Weights of a small contrastive audio-text model.
Training: adamw at rate 0.0011, 6800 steps, batches of 256.
Data: 39062 training examples, 44.6 epochs.
Rows from block 2 of the audio encoder of a small contrastive audio-text model, named by matrix and row number. Rows with one number within an expert belong to one neuron, the router's apart. Each number is 500 + 50 x the weight over its row's rms, rounded and kept within 0 to 999. All counts start at 0. Numbers have three digits each.
Before each expert's rows are labels from the 100 clips, of 14848, where the router gives the expert most weight on average: "strongest on" is what is common among them. Only what is clearly more common there than usual is listed. The data: synthesized solo parts of chorales (CocoChorales). In brackets: how many of the 100.
# router: router (encoder.blocks.2.mlp.router.weight, 32x192), inputs 78-116
# gate: expert gate (encoder.blocks.2.mlp.gate, 32x192x192), inputs 78-116
# up: expert up (encoder.blocks.2.mlp.up, 32x192x192), inputs 78-116
# down: expert down (encoder.blocks.2.mlp.down, 32x192x192, transposed), outputs 78-116

# expert 4
strongest on: note D4 (43); note G#5 (37)
router.4:418480551510582597581517583539463406551505483501560477372578514455446418461596584499479563528520479471534509439521600
gate.0:468487381605537566439547454453504441407520506439532506386457424586464550490497510585468462487537454509455524421442502
up.0:532549528486498450502491563540451594514491467528445603464525479467614462507467514544558453442447597418527551482535468
down.0:526571532529546481496632555515428555600504459472507495436409418486640474509475486423431529433551498569527490502489484
gate.1:454568466489534472445475506428559437459490475407419588492575542521431603524356482515497525503498454472515459520410511
up.1:504518417508490480472517470507540439478531535447446564497614483475449529447470524435540455517513429450498464458489501
down.1:569496440554430472567467489590509530526570561443478510510485531490523399563432542520514493437459468487440484564514516
gate.2:511572461491599431505473531526545467442424443490457470468466535593450426458475544422498514510593504528477470468428497
up.2:442483458524542514449491542505591491432398411511457520515442573390473531497514477458488552563525547590548441495473570
down.2:473459533522455519522455480492561465526492446506441580592505507482555609456496526513483465585466562525540487544492508
gate.3:476415465518463415549456568545423447451520538517621598577473537419474422406452444512472602477559486525512497521478383
up.3:484479512478447468545470515500497561494585523557543487452433557480419419496497458443503470588526546540515429477516334
down.3:609494505503516451500600517515472519538553484507526520579428391452451584445516648457557492486471510450497519545433427
gate.4:503480534456464494532465498500471548412442384440528504452415506384488544549575493489424471596536447454551523440495472
up.4:582474527532494478495484419492509536464508495497565487499466446454505563447581476554430457530534481448437451431480477
down.4:523404520581591459491498481513522467497587463590468525543453485569569507457563582486509426491495498541433542536465523
gate.5:532412502583589554374467560559589470506516572430550457452491585549467538502533457527542522460580525495545508560570528
up.5:515490540446463505531476538438486518562561551537474493529437647485458509480491530589504504603525475410543468527518499
down.5:541492505594472509477502397583519471520495491443499586536488544539479501485537519457475554539489461520457552589519501
gate.6:485475445452458454513518503464407464523425511588549489514448530431469453538461431492573490467519452542474471492488476
up.6:580563481506496444559529529606515583527396566554570440536495427515510523483502387455524549401458431481473482454573473
down.6:501419502546452402482544484475520514509572504538506517477548414575565492523499502570520480469469461497492560589447493
gate.7:558470502520562517505556393494449496544514449529502541469497444485482603512541450596494451562486413457491553495520521
up.7:409546498533528506480521566568533400456444515418537583489474519521491496507483523394543504475522543466489552464559520
down.7:493489600490528475440457506582482549500495461530462499583438439404397447489483552498508455444434463498447561511486477
gate.8:516499540527460444536367436513579564491540468463554498532351497514503555522499429565399554493499470429582456476479530
up.8:491564447482486525478646544479370458453489508448534575476655542503561486530513547505601462425563480580473497528524496
down.8:530548533424445482477496536405517451537456488460483483444480517383543499465412505401469503461492540467371401409418432
gate.9:518591450500536437490508494490457529502454535459468547511566436414500519537416464454535464530413415512563486496646481
up.9:411604520482504602555553531509424503495474502490522411407509459490522469531505534457470571506504552546527515439491474
down.9:615406453501505524578478489501512462550520518514457439474493510412503463493472480471583519481469469523541539536510396
gate.10:536476500549567521586496540499422435590530411502492536454562421467463537517504563557459369511412527498492496582439510
up.10:494564436466515619490439450609493415488450582443598475500583436493473423516469499492513572597539576505501490379518531
down.10:480514481464550481542495491485484614562511572542525440505594403484509493500511409455547510451495486511467428447436481
gate.11:444473488532572534492465469452541522443483410536432375415426473473512510504496532566501498535512486562595440447507495
up.11:564546473434399375506502478562533423483526576408482596472547501497479485525423525458518465471532408513453625498465481
down.11:509526490443439528463433554434462471521520546394430513441535540449481474501453454424452556500547579467501420494529608
gate.12:459515438488547453487498543505504565536471504468510473551556446421560608529508560384568450557424541495462402443482515
up.12:602553458482572442440475556530569511444498449532537529555448519533487449544457444501543444407467553437478435515561500
down.12:454456515584442542548427496483449456480465499509551496450511566526566452538456545519474412506550484518594410529515476
gate.13:565482477504467520550495485487446452466445471537392563470488435487535572511543516532484454521454532500574406537475528
up.13:502561468497502530578439571460460576496393469476456490560545507473477551461468539494510501589483480525545430575499579
down.13:534507531465521449475488497438519568486523433479448481496443491434492475525521498472561520419554503458482474553463490
gate.14:534491543443512527544530536492471497507562434516434318478463494419484516540487491620490535529529543564571545404515451
up.14:500501512489580505537489490497390555539457503539496341521500506432559506484502512590491546542484462533490531448526482
down.14:529508557483462518560508460556488551455461533522547500551523521462532541503487600546496409463519436524580502571440450
gate.15:548527539542450523457509466562501501477544505488528576447488526525510479534457441535559453497456488424361609535447386
up.15:542456570514500541480527531528479517421495500593533533458418460457473404495511441508565457535468467580457544471439483
down.15:539492444467557515557522454504586424525467475357486493528574490574416445452538540597497499495417507422405636505493513
gate.16:566448472472456400440431501526730438585465506542588504463407537531459488557429531495466561462425463489529444528435439
up.16:317517479456500536571546437482369590530458414415444490516482448469536512488459490474445438420532380486421554481540512
down.16:510477508441517484443439442565503485496442549431514505562582443445457552544506495537554458557476477548530505476531540
gate.17:538537455484491528498501385498458414490476521507562576442516564495514505499491497526482471496611480490485564440421498
up.17:570479460529488449429509503453541587535516393532494542507476382443623521441429419442505522531420541444451543483480495
down.17:443525552451490499546516496533470589539557530571502609545395416465473543539474499517452507350453471629471442563509418
gate.18:531455488543465488526480445532481520533475517542471548527450484505532424530534482499537494506539572506498485479552485
up.18:515437618526451476545489427465464501514506390553510510483482454527521569517513469591470529573427563521528488526474412
down.18:565534530477460599486496448482427527557441468404517462560497418479458577503502439558566505589450567437463499437492469
gate.19:527433521502432490541448423410506531523458536444515468611335519544559448529529398581570498560463542510506525530468546
up.19:458537440468520490550499588451493488442476500511418529442495553444575502531499471450495512450568528557535512513459558
down.19:452472507496525534493392547453578517533490496458504471519548525453601417551473537479561444478494521458493492526532577
gate.20:388512550443499498502481517493343435450443511536484426492482510488497496560505490555569466532531567522510490559566529
up.20:435561576416468588543499510416485455522437572511530484593537581535479503510472531519438459544534474470502505487501553
down.20:516575501541482537473502553530507614502434522647548501524533523506502417528484562531525505397429403600432496488481473
gate.21:529512548380461471574502507478530495502561565466501460440567558456585479477449529482441503507539481452541601489436504
up.21:495508410581554532468505473498415520435494445533441512513443451536491548556507491495579533473466491536422452484583415
down.21:375513382502466507512571478443470516476461594519468456522555469612549503527514526468517508519500462490534461507500562
gate.22:485465508450491555447436499550468455447468615498468477462514489539447434496507507516600495561555484513570420460501414
up.22:615456509496452441509476438550569497444476481471492556463487426603427542504472461433504519573559468460497521540501407
down.22:514575500448479463522511498482444476522476547435498519499515485479524550424527475581554410485478457567410527483400513

# expert 14
strongest on: note E4 (40); viola (25)
router.14:484492522512544561545515495556432499541498450476628502436501471495499402437550484557404477491518441579452569479511578
gate.0:499547435518352638501574553401427489501499562483609462551492481514475525540524485505416467524508558499467579565401432
up.0:541486539507525569543466495593554467600441449562505463524470471523539497549564496593558502477514617549538529515484467
down.0:483557467428425527481470409498524521412569460469510597557551403614460528422524484426481470440567504460573433540457395
gate.1:487478506542580558466575522515437463479468543534466447447445472379447460556597470516585477579488537468506465490434541
up.1:548555552547441413568385518561533621575411496559503504434470534522512484427526509481511505547455482561450432479602499
down.1:446549497443597590480446508472538514471481518543565557446523525591588576470515449570462590471438483514475516439510472
gate.2:478442442572476499502519423524545642500543555577500451575488411617516587562442504534503427451464458552438465497465538
up.2:478460346488387524405497465438516558508481453423457514480562465502537519501511519495416457518528522502519502471448469
down.2:561536560488582549581431552570475447510527537471621501444535463527476518498513487540479507431521487537531414483508515
gate.3:602499531521459502567516451489408497512570545490481452441483467535510506638535522572539474507512416525458525478426479
up.3:533541507462473571503547475530549475460495471516489612486464504496542538415439353576521475523509557469586454537447544
down.3:528578483486380537501573545511481495464473526476467432594453459465499470526537555526483571496485461622491486492455569
gate.4:473487477572529479483522497499453458552553567474509444456499510544590533545454402479566445507531478501550515438445496
up.4:439507478426472534550496483567503436532463541412528478509490526422535539546412501551451456509513453498643582478441479
down.4:489513493464404590527536481522467513490427575545499475598563600482581492468578503537574543588432520534537504419583490
gate.5:477588505476488540480588536480500518422477487531587466594532534480475508510473664469468491591474518474502612442508491
up.5:535484508446497472447520466532493540518506421532481501466436503374443455461522439457478502459605483537482517432663497
down.5:463523535449495496490389537538558523462503614571512439591458493480523493522440502407430487535444556578597419563553484
gate.6:491515381522506485530521468545424440514540445510512452386490479582549483497523506505495465447538485592473536472525564
up.6:465531637463487513412506466431583530481444563502554509575534478440515609577496500532506482529477477446465540421519504
down.6:516588504502448517449543446596554438533464544509534484471555456496533506602444583568494433463516474384456562462483496
gate.7:498473539582438515419500529532367498384464467516609462521452591558444404510507455449528559540631483522479557527540471
up.7:465506452553500561454501450517389423482456380482584442543571506535488420488470525505527536486520521457449612557528477
down.7:436463549471522463442509522520434556507396535425531576498530578457441462426473495468551572618482518493438490499570516
gate.8:416566533529493450511471553443533473478483617513536430435600586515447464526556474529521579488581476511545568495529398
up.8:464470454555465525527586575457499384481515457523515420538560479488504469597539516515482528542483586424491534430485394
down.8:565493590497521443601507435507493487506502470541555402499558484503519500488534558441502441506558502510541465456533542
gate.9:469486677464484554503475516473553468448515555419550584497464489586442502540414525470475595490482444462543532462501417
up.9:458408393475479431502497433500424437585480520523536467544482500461474526471663431502491523553522587492559490485435501
down.9:541538568570473616573519559535391497531555551498480568408475556455452500518524516542481517467480531541517477510449523
gate.10:408448438563501487486492464521520468445584499408424458539476462483405493563521552468563467569491481451517496453509567
up.10:468499425485508443506444439486512513538531482509499486521455534482596487575507507461467414525538516477500491527526388
down.10:490515535483453454434487521462550568549416518493456472572562500448477504455437507480438494436550339465526516549493485
gate.11:508468529510513533563486472509584429515538487402515521508410521546409504564526594609456424524533479511506538505468497
up.11:527519491562459553540504463515557540487525514445475509550413550547508529472505568535475458509526533475428502571467452
down.11:572491505498534461520526463418483516402506440566586461512445534454552443481514403577458447484546432426495547469546446
gate.12:428511452493515511513512468433439423455467518544372467432489531368472460524525566508536547500492564417560540544532525
up.12:506518526447525570499511475501501527559499485537522505505395432392493496444468447509478562518496452505508510521605548
down.12:483474506486534567595448413475580597397515599533449524534459506571453524519519565403465494476589469569482476564506461
gate.13:565534521543479422353607542426509446527481531412511481539453449558477539449446524537540440575554503463533567518422514
up.13:559467534450582406404556528539536512407551562540505472458518468487502527517556473478528515537511571465432633514446479
down.13:556449494580489407554494550539448508443517527522486525475520544514453474456483516511622417532515557532477467559502547
gate.14:532499435536525473469401489530513534405485468533499502482476474516473531491495515482534486523470564444562464494517448
up.14:527588505437462587445388500455468487453465416438548496533518495505577486551512455509467492398516584474507480472489463
down.14:437511450497485500454476499481573550558494550512460412537478429410517513537452535461553473575536477469517534496472529
gate.15:519435432552446508527480488399517481493523542436501422537474504585480484603570516451571550604525572476532512465480517
up.15:532534455486504483509488492467512465437513597532454560533587408500521463472431525496503473450500502491437502414450491
down.15:535468572404598392510517391541597475492490484463537504475439497478571499486466429471551512525481425444538499576495548
gate.16:519446542483495502458432479433498503409537544470497568580538485576466511560517463386470511445501561460475489603533575
up.16:494569483455485526490538527537511450517443459552429426453441507305528524428517496546577459584529470524546466431484476
down.16:531416570491519531478455565579384466559503530483448553442478514522461438453386469523449539422391420497513486477471505
gate.17:486507540439500473474467558490620601490614499593489565505495576557443432456477543486495615531572472548556510570438558
up.17:464514504532493460513404624479544448558554438513625494408477613545478483442578503511537494494451520550536499498534561
down.17:534498481473576604576520471551480496529534515554442413498474493540464505554506502480590518514502557521562450512489502
gate.18:445490495490494594497550591491440454506496568458464511486527514490495429514477419538565595520505566539468541433487506
up.18:477519436464443576451557410505454576438471371524387549478471512486492553460464483495523391515402427516505425479475466
down.18:476539560560459495453510530410521513493548480446502583498452456541383510493602510521533485520458606472443483490434542
gate.19:565526497543446434499470553476518583452507596479505468425413555503416551484539424498555443524506525547446455511468418
up.19:576495536562597546514490455585491521514562539416422469472502545443466515472476505554551540508499534499493540501525461
down.19:540555496465481422559501492471544597441432548499466459563479460611571516475626465445525511498489425670516511479479472
gate.20:559452572539526544478514558461469498549502422439556419570457473601485541611540538541579450494520626451509465485471409
up.20:454380445455540509582514475537558532542543533518499481534493463528473485485512567565436536416444581487500458554530545
down.20:518445546486501477526568454462466525549478434497461501482484501467465434498593433513567484579479519510510472467530506
gate.21:480431489533433440462497429501450548521530472526497593522431431487563557505645504481511385479498470468477476399551403
up.21:556463443467542455609357514492586538477547526472500610531463454492440561532449501532456483495522555494509464484453509
down.21:450434439537474539542549550430485428501547564517552528526496446510568420497608486514421515519529469543493547442584578
gate.22:549468503564491555480473515506403453448514491518550431509475484489413556485465576558479489543463518536587530588419496
up.22:491541524501489453473562481441563581545535440425472424511487417420565582484526617528468454496549427471583585533537450
down.22:444456551469455459471529524483532495458504529488505520590433553475455460462458514542488541436558470557508489514512554

# expert 20
strongest on: horn (41); trumpet (30); note D#5 (25)
router.20:517506581522594613477557566566475478525564433514584512455556534470488428501571479490517548552510472523484564527526541
gate.0:421453541425511509520475430468486511567438547493479567509558517430526494464505564520522452483506474552431448523442513
up.0:556549414487416545560448567497386471507482524507515397567634495497566486490476517494437457575496465513488548490498533
down.0:574491429544531453534480463525625505482496510499579537431475489470567475573536423484448470472571453477521504525538457
gate.1:474504510468375370477493420475520474376595556529492513538511496452523505591532547389549368486529404530505555448450532
up.1:504458583426545561485524526524442609521573549465514447452501503414529410504424414541516540489512450479420478576456532
down.1:521513482526432581406436531492426453488527520535566557485469510467485502398459433508496490492538553572489465563388466
gate.2:562527437431475429462516497451606446485440568481529557489445506522532462400477554517425543522470486520488458641636535
up.2:576504511487471469464450479468482527513448450538578415560534463528480500422560554394407559473617395542552446548576522
down.2:534519562583569536496536520555519609468547590463595460467526490491502500547444508516439495430459443450481539525527478
gate.3:565669548528496499540539430497452460465482457467498527550508415462555541541571528520474488438490510499460451581492527
up.3:456387509470525533504380563470563589571553554438468430498474530427475524516553505520494491539507531483520507518518560
down.3:559483523610452468507469541544442516524615517611530466475468557479457598457504561498588449541498551465434454544475525
gate.4:363431586531371484476510548520477550500509532479534501517526473501557531468501547434486497550461509491371471391429446
up.4:507442521442551581546523542531529487547469545568534488491487548383564370570522461426526570535535502523524560465493515
down.4:489475432425452444502570429519462517539391506585488447516528392456493478482472475550424445456512551488416520528437426
gate.5:485493516463476464525437472608518436528491506579515425429462491463492605555462416545534520479443499494576417476510522
up.5:513591514497559553460537511494492438486618586507512455435565557421509644558466543602536491517537432526567501398463527
down.5:557567511502503558567549560480498472527505527438518537492467600536517510486540480441530555573466497412443486503616510
gate.6:489442504545539542493502428488458514432513430398519526598471483472427499460577509611503464529493431367478527436474539
up.6:641475463501471442489460489497518386547484544526587450390535525527501466545526473531524569505509538585498497495547528
down.6:624572463471500546502484549494490479491622515525430452467469456525555539575491584535496581478486505603477530504444482
gate.7:485422528544457603510490531503530452502519452466500468438456461581498601470490600549530497554527450522385523542525480
up.7:597397550551474534504534519527504466624526465461492435490440476590486554489491521553509548539436491435407504534513478
down.7:488457485595464456541491481476420531425596521508535480544481443539468566515519521456525483499466487565486610439502428
gate.8:480558542400461457540619494527507492445464502474520491544541538416510548546407495460556443424470417487565559438425528
up.8:549501514475389509556432493558517492456526522488472495531475478428447544518428423586574466454466472489439487570583453
down.8:467553488509475571444506516514561513528523580544490513483491465402409433446472508533503536461517432482512461514545524
gate.9:534468514466505485517475588455528537532527503564458522437394514602486454518453475513529572465489567543420447537497552
up.9:522419462439520516461496543556461560548543505545490417404510462441502451580566530587519562524508580480449518456510497
down.9:493538612546470476560463441544522505455476509507484505478584367616455464539476556543514457471574467516496495526457528
gate.10:565458563473447455443406481439487513475480567585454418520485480423561462453461578465528436482520489522515469470436636
up.10:421507527493563496586520452536538504547563584441557522509491551535456576572555517482590542481405494464466501480479440
down.10:528573461416498483480453517553567474531480526522572492511537476397571492526489428538504496489552539475517417447565561
gate.11:454440487460563533487463428451440473483445537490449456561627479523503517491517485513514537483512488485573547441399538
up.11:512441505562535497439394476609483429562603490435565458532485509512524596532522558508535496488437462531508466486492591
down.11:509459496405500548534462465529533480513455506504552509434431530544582553539535456510419415437500486516494475524500454
gate.12:469503522521497406619529461561440573457553465532509550446498438438514502387398473515479415539453474565576484450487519
up.12:422512432469457519462501524451461510551430540451418506501631499528515433526570483402466489508468550517546518507405569
down.12:418482502555473486543415548466470484428524491572625479567555467528528526420420556438487474509510495510478584469464441
gate.13:521516452463501458456432550429513545529355464491499512466548605485517474523548368466453498524522531523458565451511474
up.13:573572524423492424512567494536509406472526517533466613511709559433536562500510408524470471495554506545516524456517476
down.13:389540482596499520523447466495488498375529493461545461510525489543507599536477537422473472566535481555466514505539516
gate.14:476429577464519460519435461510430549503532457504452459440545508415495562621497430535491581543446494483478568514557517
up.14:550518446510512542479622549510488554540483546539468503567492505493495396525581484531517452489484430490523556413485554
down.14:532511514540489532454515601497472434444472531467466497512404401440450477515538545551503514526454501511411522444510420
gate.15:484546491517502418377507408442495545410487475409540560522449453518494500474478538467496547427587469504425502508499499
up.15:486429556549421504553478476458595556568440498595451523478435393522488474503472470537526483533406479539644450501506559
down.15:535440494589555457462522489528471529603551509494426566462485620453423498433566595415481540486510467404479506594500537
gate.16:439490532459536480472534450513577511538444464494476433464506500380525414498516522402432445444561376490463538500677493
up.16:513489530528552502487435470503521561535539499494393554536562566401563420531549488412399419474447513440456574399520464
down.16:563486452559425576475456634515508486504566563527597474476496532566448492511578499516509549494464602533416437465521469
gate.17:527612568555483493447508475508552507424444599459523589459426510414482531529510476495473424500569361607532410439539506
up.17:507438438632559507537555518484401539474501512489471498447436512504544484493582483475481554512447496516422543519496461
down.17:416482542519536514540518428446535503482393469534465447555497496614518523401476550456528460497475523641525481521588475
gate.18:456519463436528479533579584508445364544561556445530516515514485595541518520513524551483412472562522547508529611481511
up.18:576514449485504392512406439464588550452488442487432470468542542492471507488432573560549616447521480502461460418447421
down.18:529491597475431554586553581437449566570515449543483559468514492503538491480433496470545473417494553510462512536514430
gate.19:482434538485505542439439494489584578623542502492531522458516550481525512596478522549566459540549571451521486405496446
up.19:455528468504431467459510494433474478412450533547412471520556545483517444464479470565533528430514475475564483441441494
down.19:538457459472493571512494508615494538502507552489504457455476591438464448504561465513463457471511438504517374460520572
gate.20:465498494512465485422531442475471415470557404490416492543473564508442535380660433566538543574546452529555569472523515
up.20:483487567535565516514492418438459527462546509445422478497532538472498463479560578548466447551522415585516529489512511
down.20:418465482550478545502544510532542511487545450454557474522506567465469560586490536499543425426450509473468458471434517
gate.21:445547531476473525434516466411493595493500533514498451557462492430568591547578450540561539570498565576527459382511470
up.21:427554498438480482569404512473445481477429488573517383543515541470548468467467497478471546482559530553550510437540497
down.21:384580480482578545465463451479442511489465521472461448522574472486492554532504501439500415526629434578588555324458481
gate.22:589510465419442454395521448415576450473459577501508445486497464506516520512409519583494439545479502496507436537484529
up.22:503497580446540508587422440585482394550542581500472472522481530527465510447500430535471524489435538516378532517515527
down.22:535470493514405462427451547440436466470484451546519388472485430444497475448470525536481469458465429482519523476539569

# expert 6
strongest on: note G#3 (57); cello (40); bassoon (34)
router.6:487484505494573498517419603484532431441552567463475419492421540497558545484501528438490510544502458548524403567493550
gate.0:435527574468506510511507525486398559529518454523550542418554539566553493492405465512495489530481492488488519394606478
up.0:596515452500497573529477538492601452506553554482494556533504407417431614516512478430467543430427429501508497592518639
down.0:521395507537520618502456513463507472502503614452531500501483402498443425504473488563501439467567446494402529518480546
gate.1:410525456460538532450497528460488510523443531468446522404486529573552497418412472556405561519509525485487416465533605
up.1:558536507534484460548590569550507451501496607444562531507488488474522460543469473399558571467482602498488551459462536
down.1:476396468498542477452500544518480580508497491472489500447402577494516516473476422475403599564463490542493504409517471
gate.2:480484539511497507553535565461473506539570536475428559531510459320558592426513478535526475461450421481490502522507589
up.2:483508590446389502576481536502449480530585596456428504572470552406558502483466503587496450488518506515486506588447508
down.2:512549470443453479485537538520501542424504425460426583587561572500426489475447492553535556559518589562577539559460476
gate.3:552632462485526461549438451409447562486472492427581486393504540572515464570571461507515553460444557500431506541476470
up.3:508484550518557624558500468477592575530531536518508504471436512532477517557431491450491465495632449402524459548480579
down.3:512475540503610481526525534507487468443503452392503591466468488461479504397444456478515446532578478501525465532547463
gate.4:513599483510516399465546610565558504494456463501486492396462456513437446421496468503463567526438468512446510511465627
up.4:444528497433502487504558398550399447515455512561537501550557509490621494501571570505516465523524587530560504466537495
down.4:474523426532566450443447574480617481475549477543505494465392529458480513412432505462525574514483475523538369514528542
gate.5:437515517488550516614475425507505521492482595441490560427466526491575503598576514519488446508518510493504531415444527
up.5:540455461497476490452521528559560483485528427478490498582552521488432538408466489476480531475480450550485494589559437
down.5:528503479515450600463512538458480553455492512542449516499511473574441499499570517533550511474616496425496514555483465
gate.6:551511523550504460538494578528492583494518505537565582540476443423482470529424462508385501532476455471451505504557518
up.6:392463497463455494566530460482495448425492410485459425471583489580628471455637542513506430547529554501442474451539458
down.6:537457504581607496490494486404498558543469593466489446543519521474489406521518461591529502415644510478490472576528490
gate.7:544497507546496543417437528519540503479587520503527476413449516581459473494519488437481611530461508481473467494484468
up.7:506520542472563558477423528507580557501534456383457537554520552413412555385371409512478427560541518551475486579522542
down.7:489465432506614434477548476465539488484594451477529519499487490452484511469515452428607490527438531462548557452510534
gate.8:546451518509379536380477555474458567546435539492510482493487439480561476538536569457541585541480524451552540456437505
up.8:369502567484458514489533465429351544450504535447426481586573542440500463469592492546569445563580518522522479470566514
down.8:566457419616584511494483502431467490584525592462472446545500455453499518542487412509475581521504496498476524559502590
gate.9:541413550476527540468443482424443553563514529468514489484523507428415478531474440515492504487497427458490569493411502
up.9:583539544559555432432563486508622528471483441465541565422445515511435599537469470443487546512467507461447511484453406
down.9:554495529571554490514535547527510409566432511503550523527512535361505604488423498471564497537519617514413503591591544
gate.10:526459536523473544575519435431425525460464535423479487546577515525456450518441488492492478502508446388477551492490589
up.10:581515464550511555544515450522549505568577508595557550564567474429483587500592415416531557490418538515543520511547508
down.10:537514462512534441454588494467510492420516528456507494484481395481597434527489525525496496528489527532538571541456583
gate.11:531423483482479522533515442542343540628456494514625482465612462511585487485431427437513469483438481494455529417486537
up.11:395543571485489480412537425520528557493456433517458506452521567504456454407413478455488523542453585472490417469544448
down.11:506492531553565488490478623521512533502485502433433575448533532559483437500483472548407530509584440504484479469509446
gate.12:631465490536499423571535536476555534455517513480459549510492488427494494510462416504496530544395468403409471540578422
up.12:535518485476445446522599462407513522527498469541487556548496515342510389499428459499565489455467499488525511520528504
down.12:549546451443560428471468586530460469529496539567491465378489503547510525512458416531665581394415525562437469508529532
gate.13:429500493441450537455489483522452480510418523525517504534541452618530432552604541544502439502502546441476567455475555
up.13:454595525503548546516434598561500443473464488474417507446460496527525453431490532452435465601540451529504452479435572
down.13:565565516516469500539431527459494473517547470482440500497491588430431513494480486522530524541418504561550455528465493
gate.14:609362570461551534538418495459430556502506502459604485499495451557489474583510467463451548469478553470426570517518487
up.14:549425432535465596522453541508406532527556518506614468480501412509521472527431534407445500387450521466459517496443463
down.14:560515444430436499521534446532525517473406557586509479527526529593442541605541559476458537508480520602532434530479483
gate.15:506441490512493569474503545472493550500462587404495478385511479566452416485408452535556554488446478510512522510451534
up.15:568514458524592423469440615576561500386512555494562483409410535590496520536419478439481448449561581508499458480442447
down.15:430493478458439457561426565498548469486542551466492514544509565489493516496540466538403378447507501495458518463531455
gate.16:511488455511486524498583421483489462522479409503440524545517405466520549434614456398450547527448410525482484504562608
up.16:452525489428506505563485527503475452508533465504510508503551426468615492545606468525512541428439555502558470492516496
down.16:515431574493528488458456555413435610570477504513611475435509543515493435485377427485465446510478546450476533526568471
gate.17:551447421508474495469605514543574471476563523468590519412537467507501459537513481538524593532483470450503553471430527
up.17:467526565487550559559473453508352543492519543488503444512484524401444544482501421438580500458499473485492498501461453
down.17:525450381438519503466585476545488456549538516486552561511434400566486473517510540410520483418507510493493473635523646
gate.18:533535461489439452482579513473523508497438502415604530462516515512497475525465463396523376493480514411493528457411429
up.18:538479543500450468525555463529540418494501528479609458444515534455428602545509521446540463479467490499539543494404513
down.18:575490541486419513563496495466554442439396544526532384519476514545457555513623532592518531474465574544495490530445558
gate.19:591527449528488455447560542464551509508497496489479585529493500486531519459495421592531447478472513500451525542486501
up.19:408553511487473597470534485538399548475432447544505475488509501511430497499512564535475452464566529535430525559477452
down.19:540420531506528534512389459579534434552506518408569464446524542481528452465587496549561581479573504557490509469462448
gate.20:515593533563519516483488499547583542500455534509488466519548483454358470466494543459506442456468434433562566482453495
up.20:488433484492586568583433522437582470477571565410505483467524538575486456499439436489431510509552402491507498523575460
down.20:471453488468644437543485463568525615471491494418505487523492499536439515459453470472511474527484547462434569458482543
gate.21:469528535508534439510468484522484529515550507524556491509403512483468642468532575410498489500448522520503490528522451
up.21:424493489395422483514548511440458544491534518472426467533556525385465443486426466521488490449541490495495488428557466
down.21:488569538526447601553460467507475407543518488524466541474587456498503568508560459488589540456507535513576417555566582
gate.22:572455550518610561563518428493574494506599429512475510451467458501525441580532426511481482490536483550533477437459510
up.22:558509568556487607621615443491495567533561529382528523507490404448458527488405489518547561463510403531575485497484545
down.22:532468498574468548472402457476485530571422580543482440443499506510476413490567444490427553497514585518559510528515456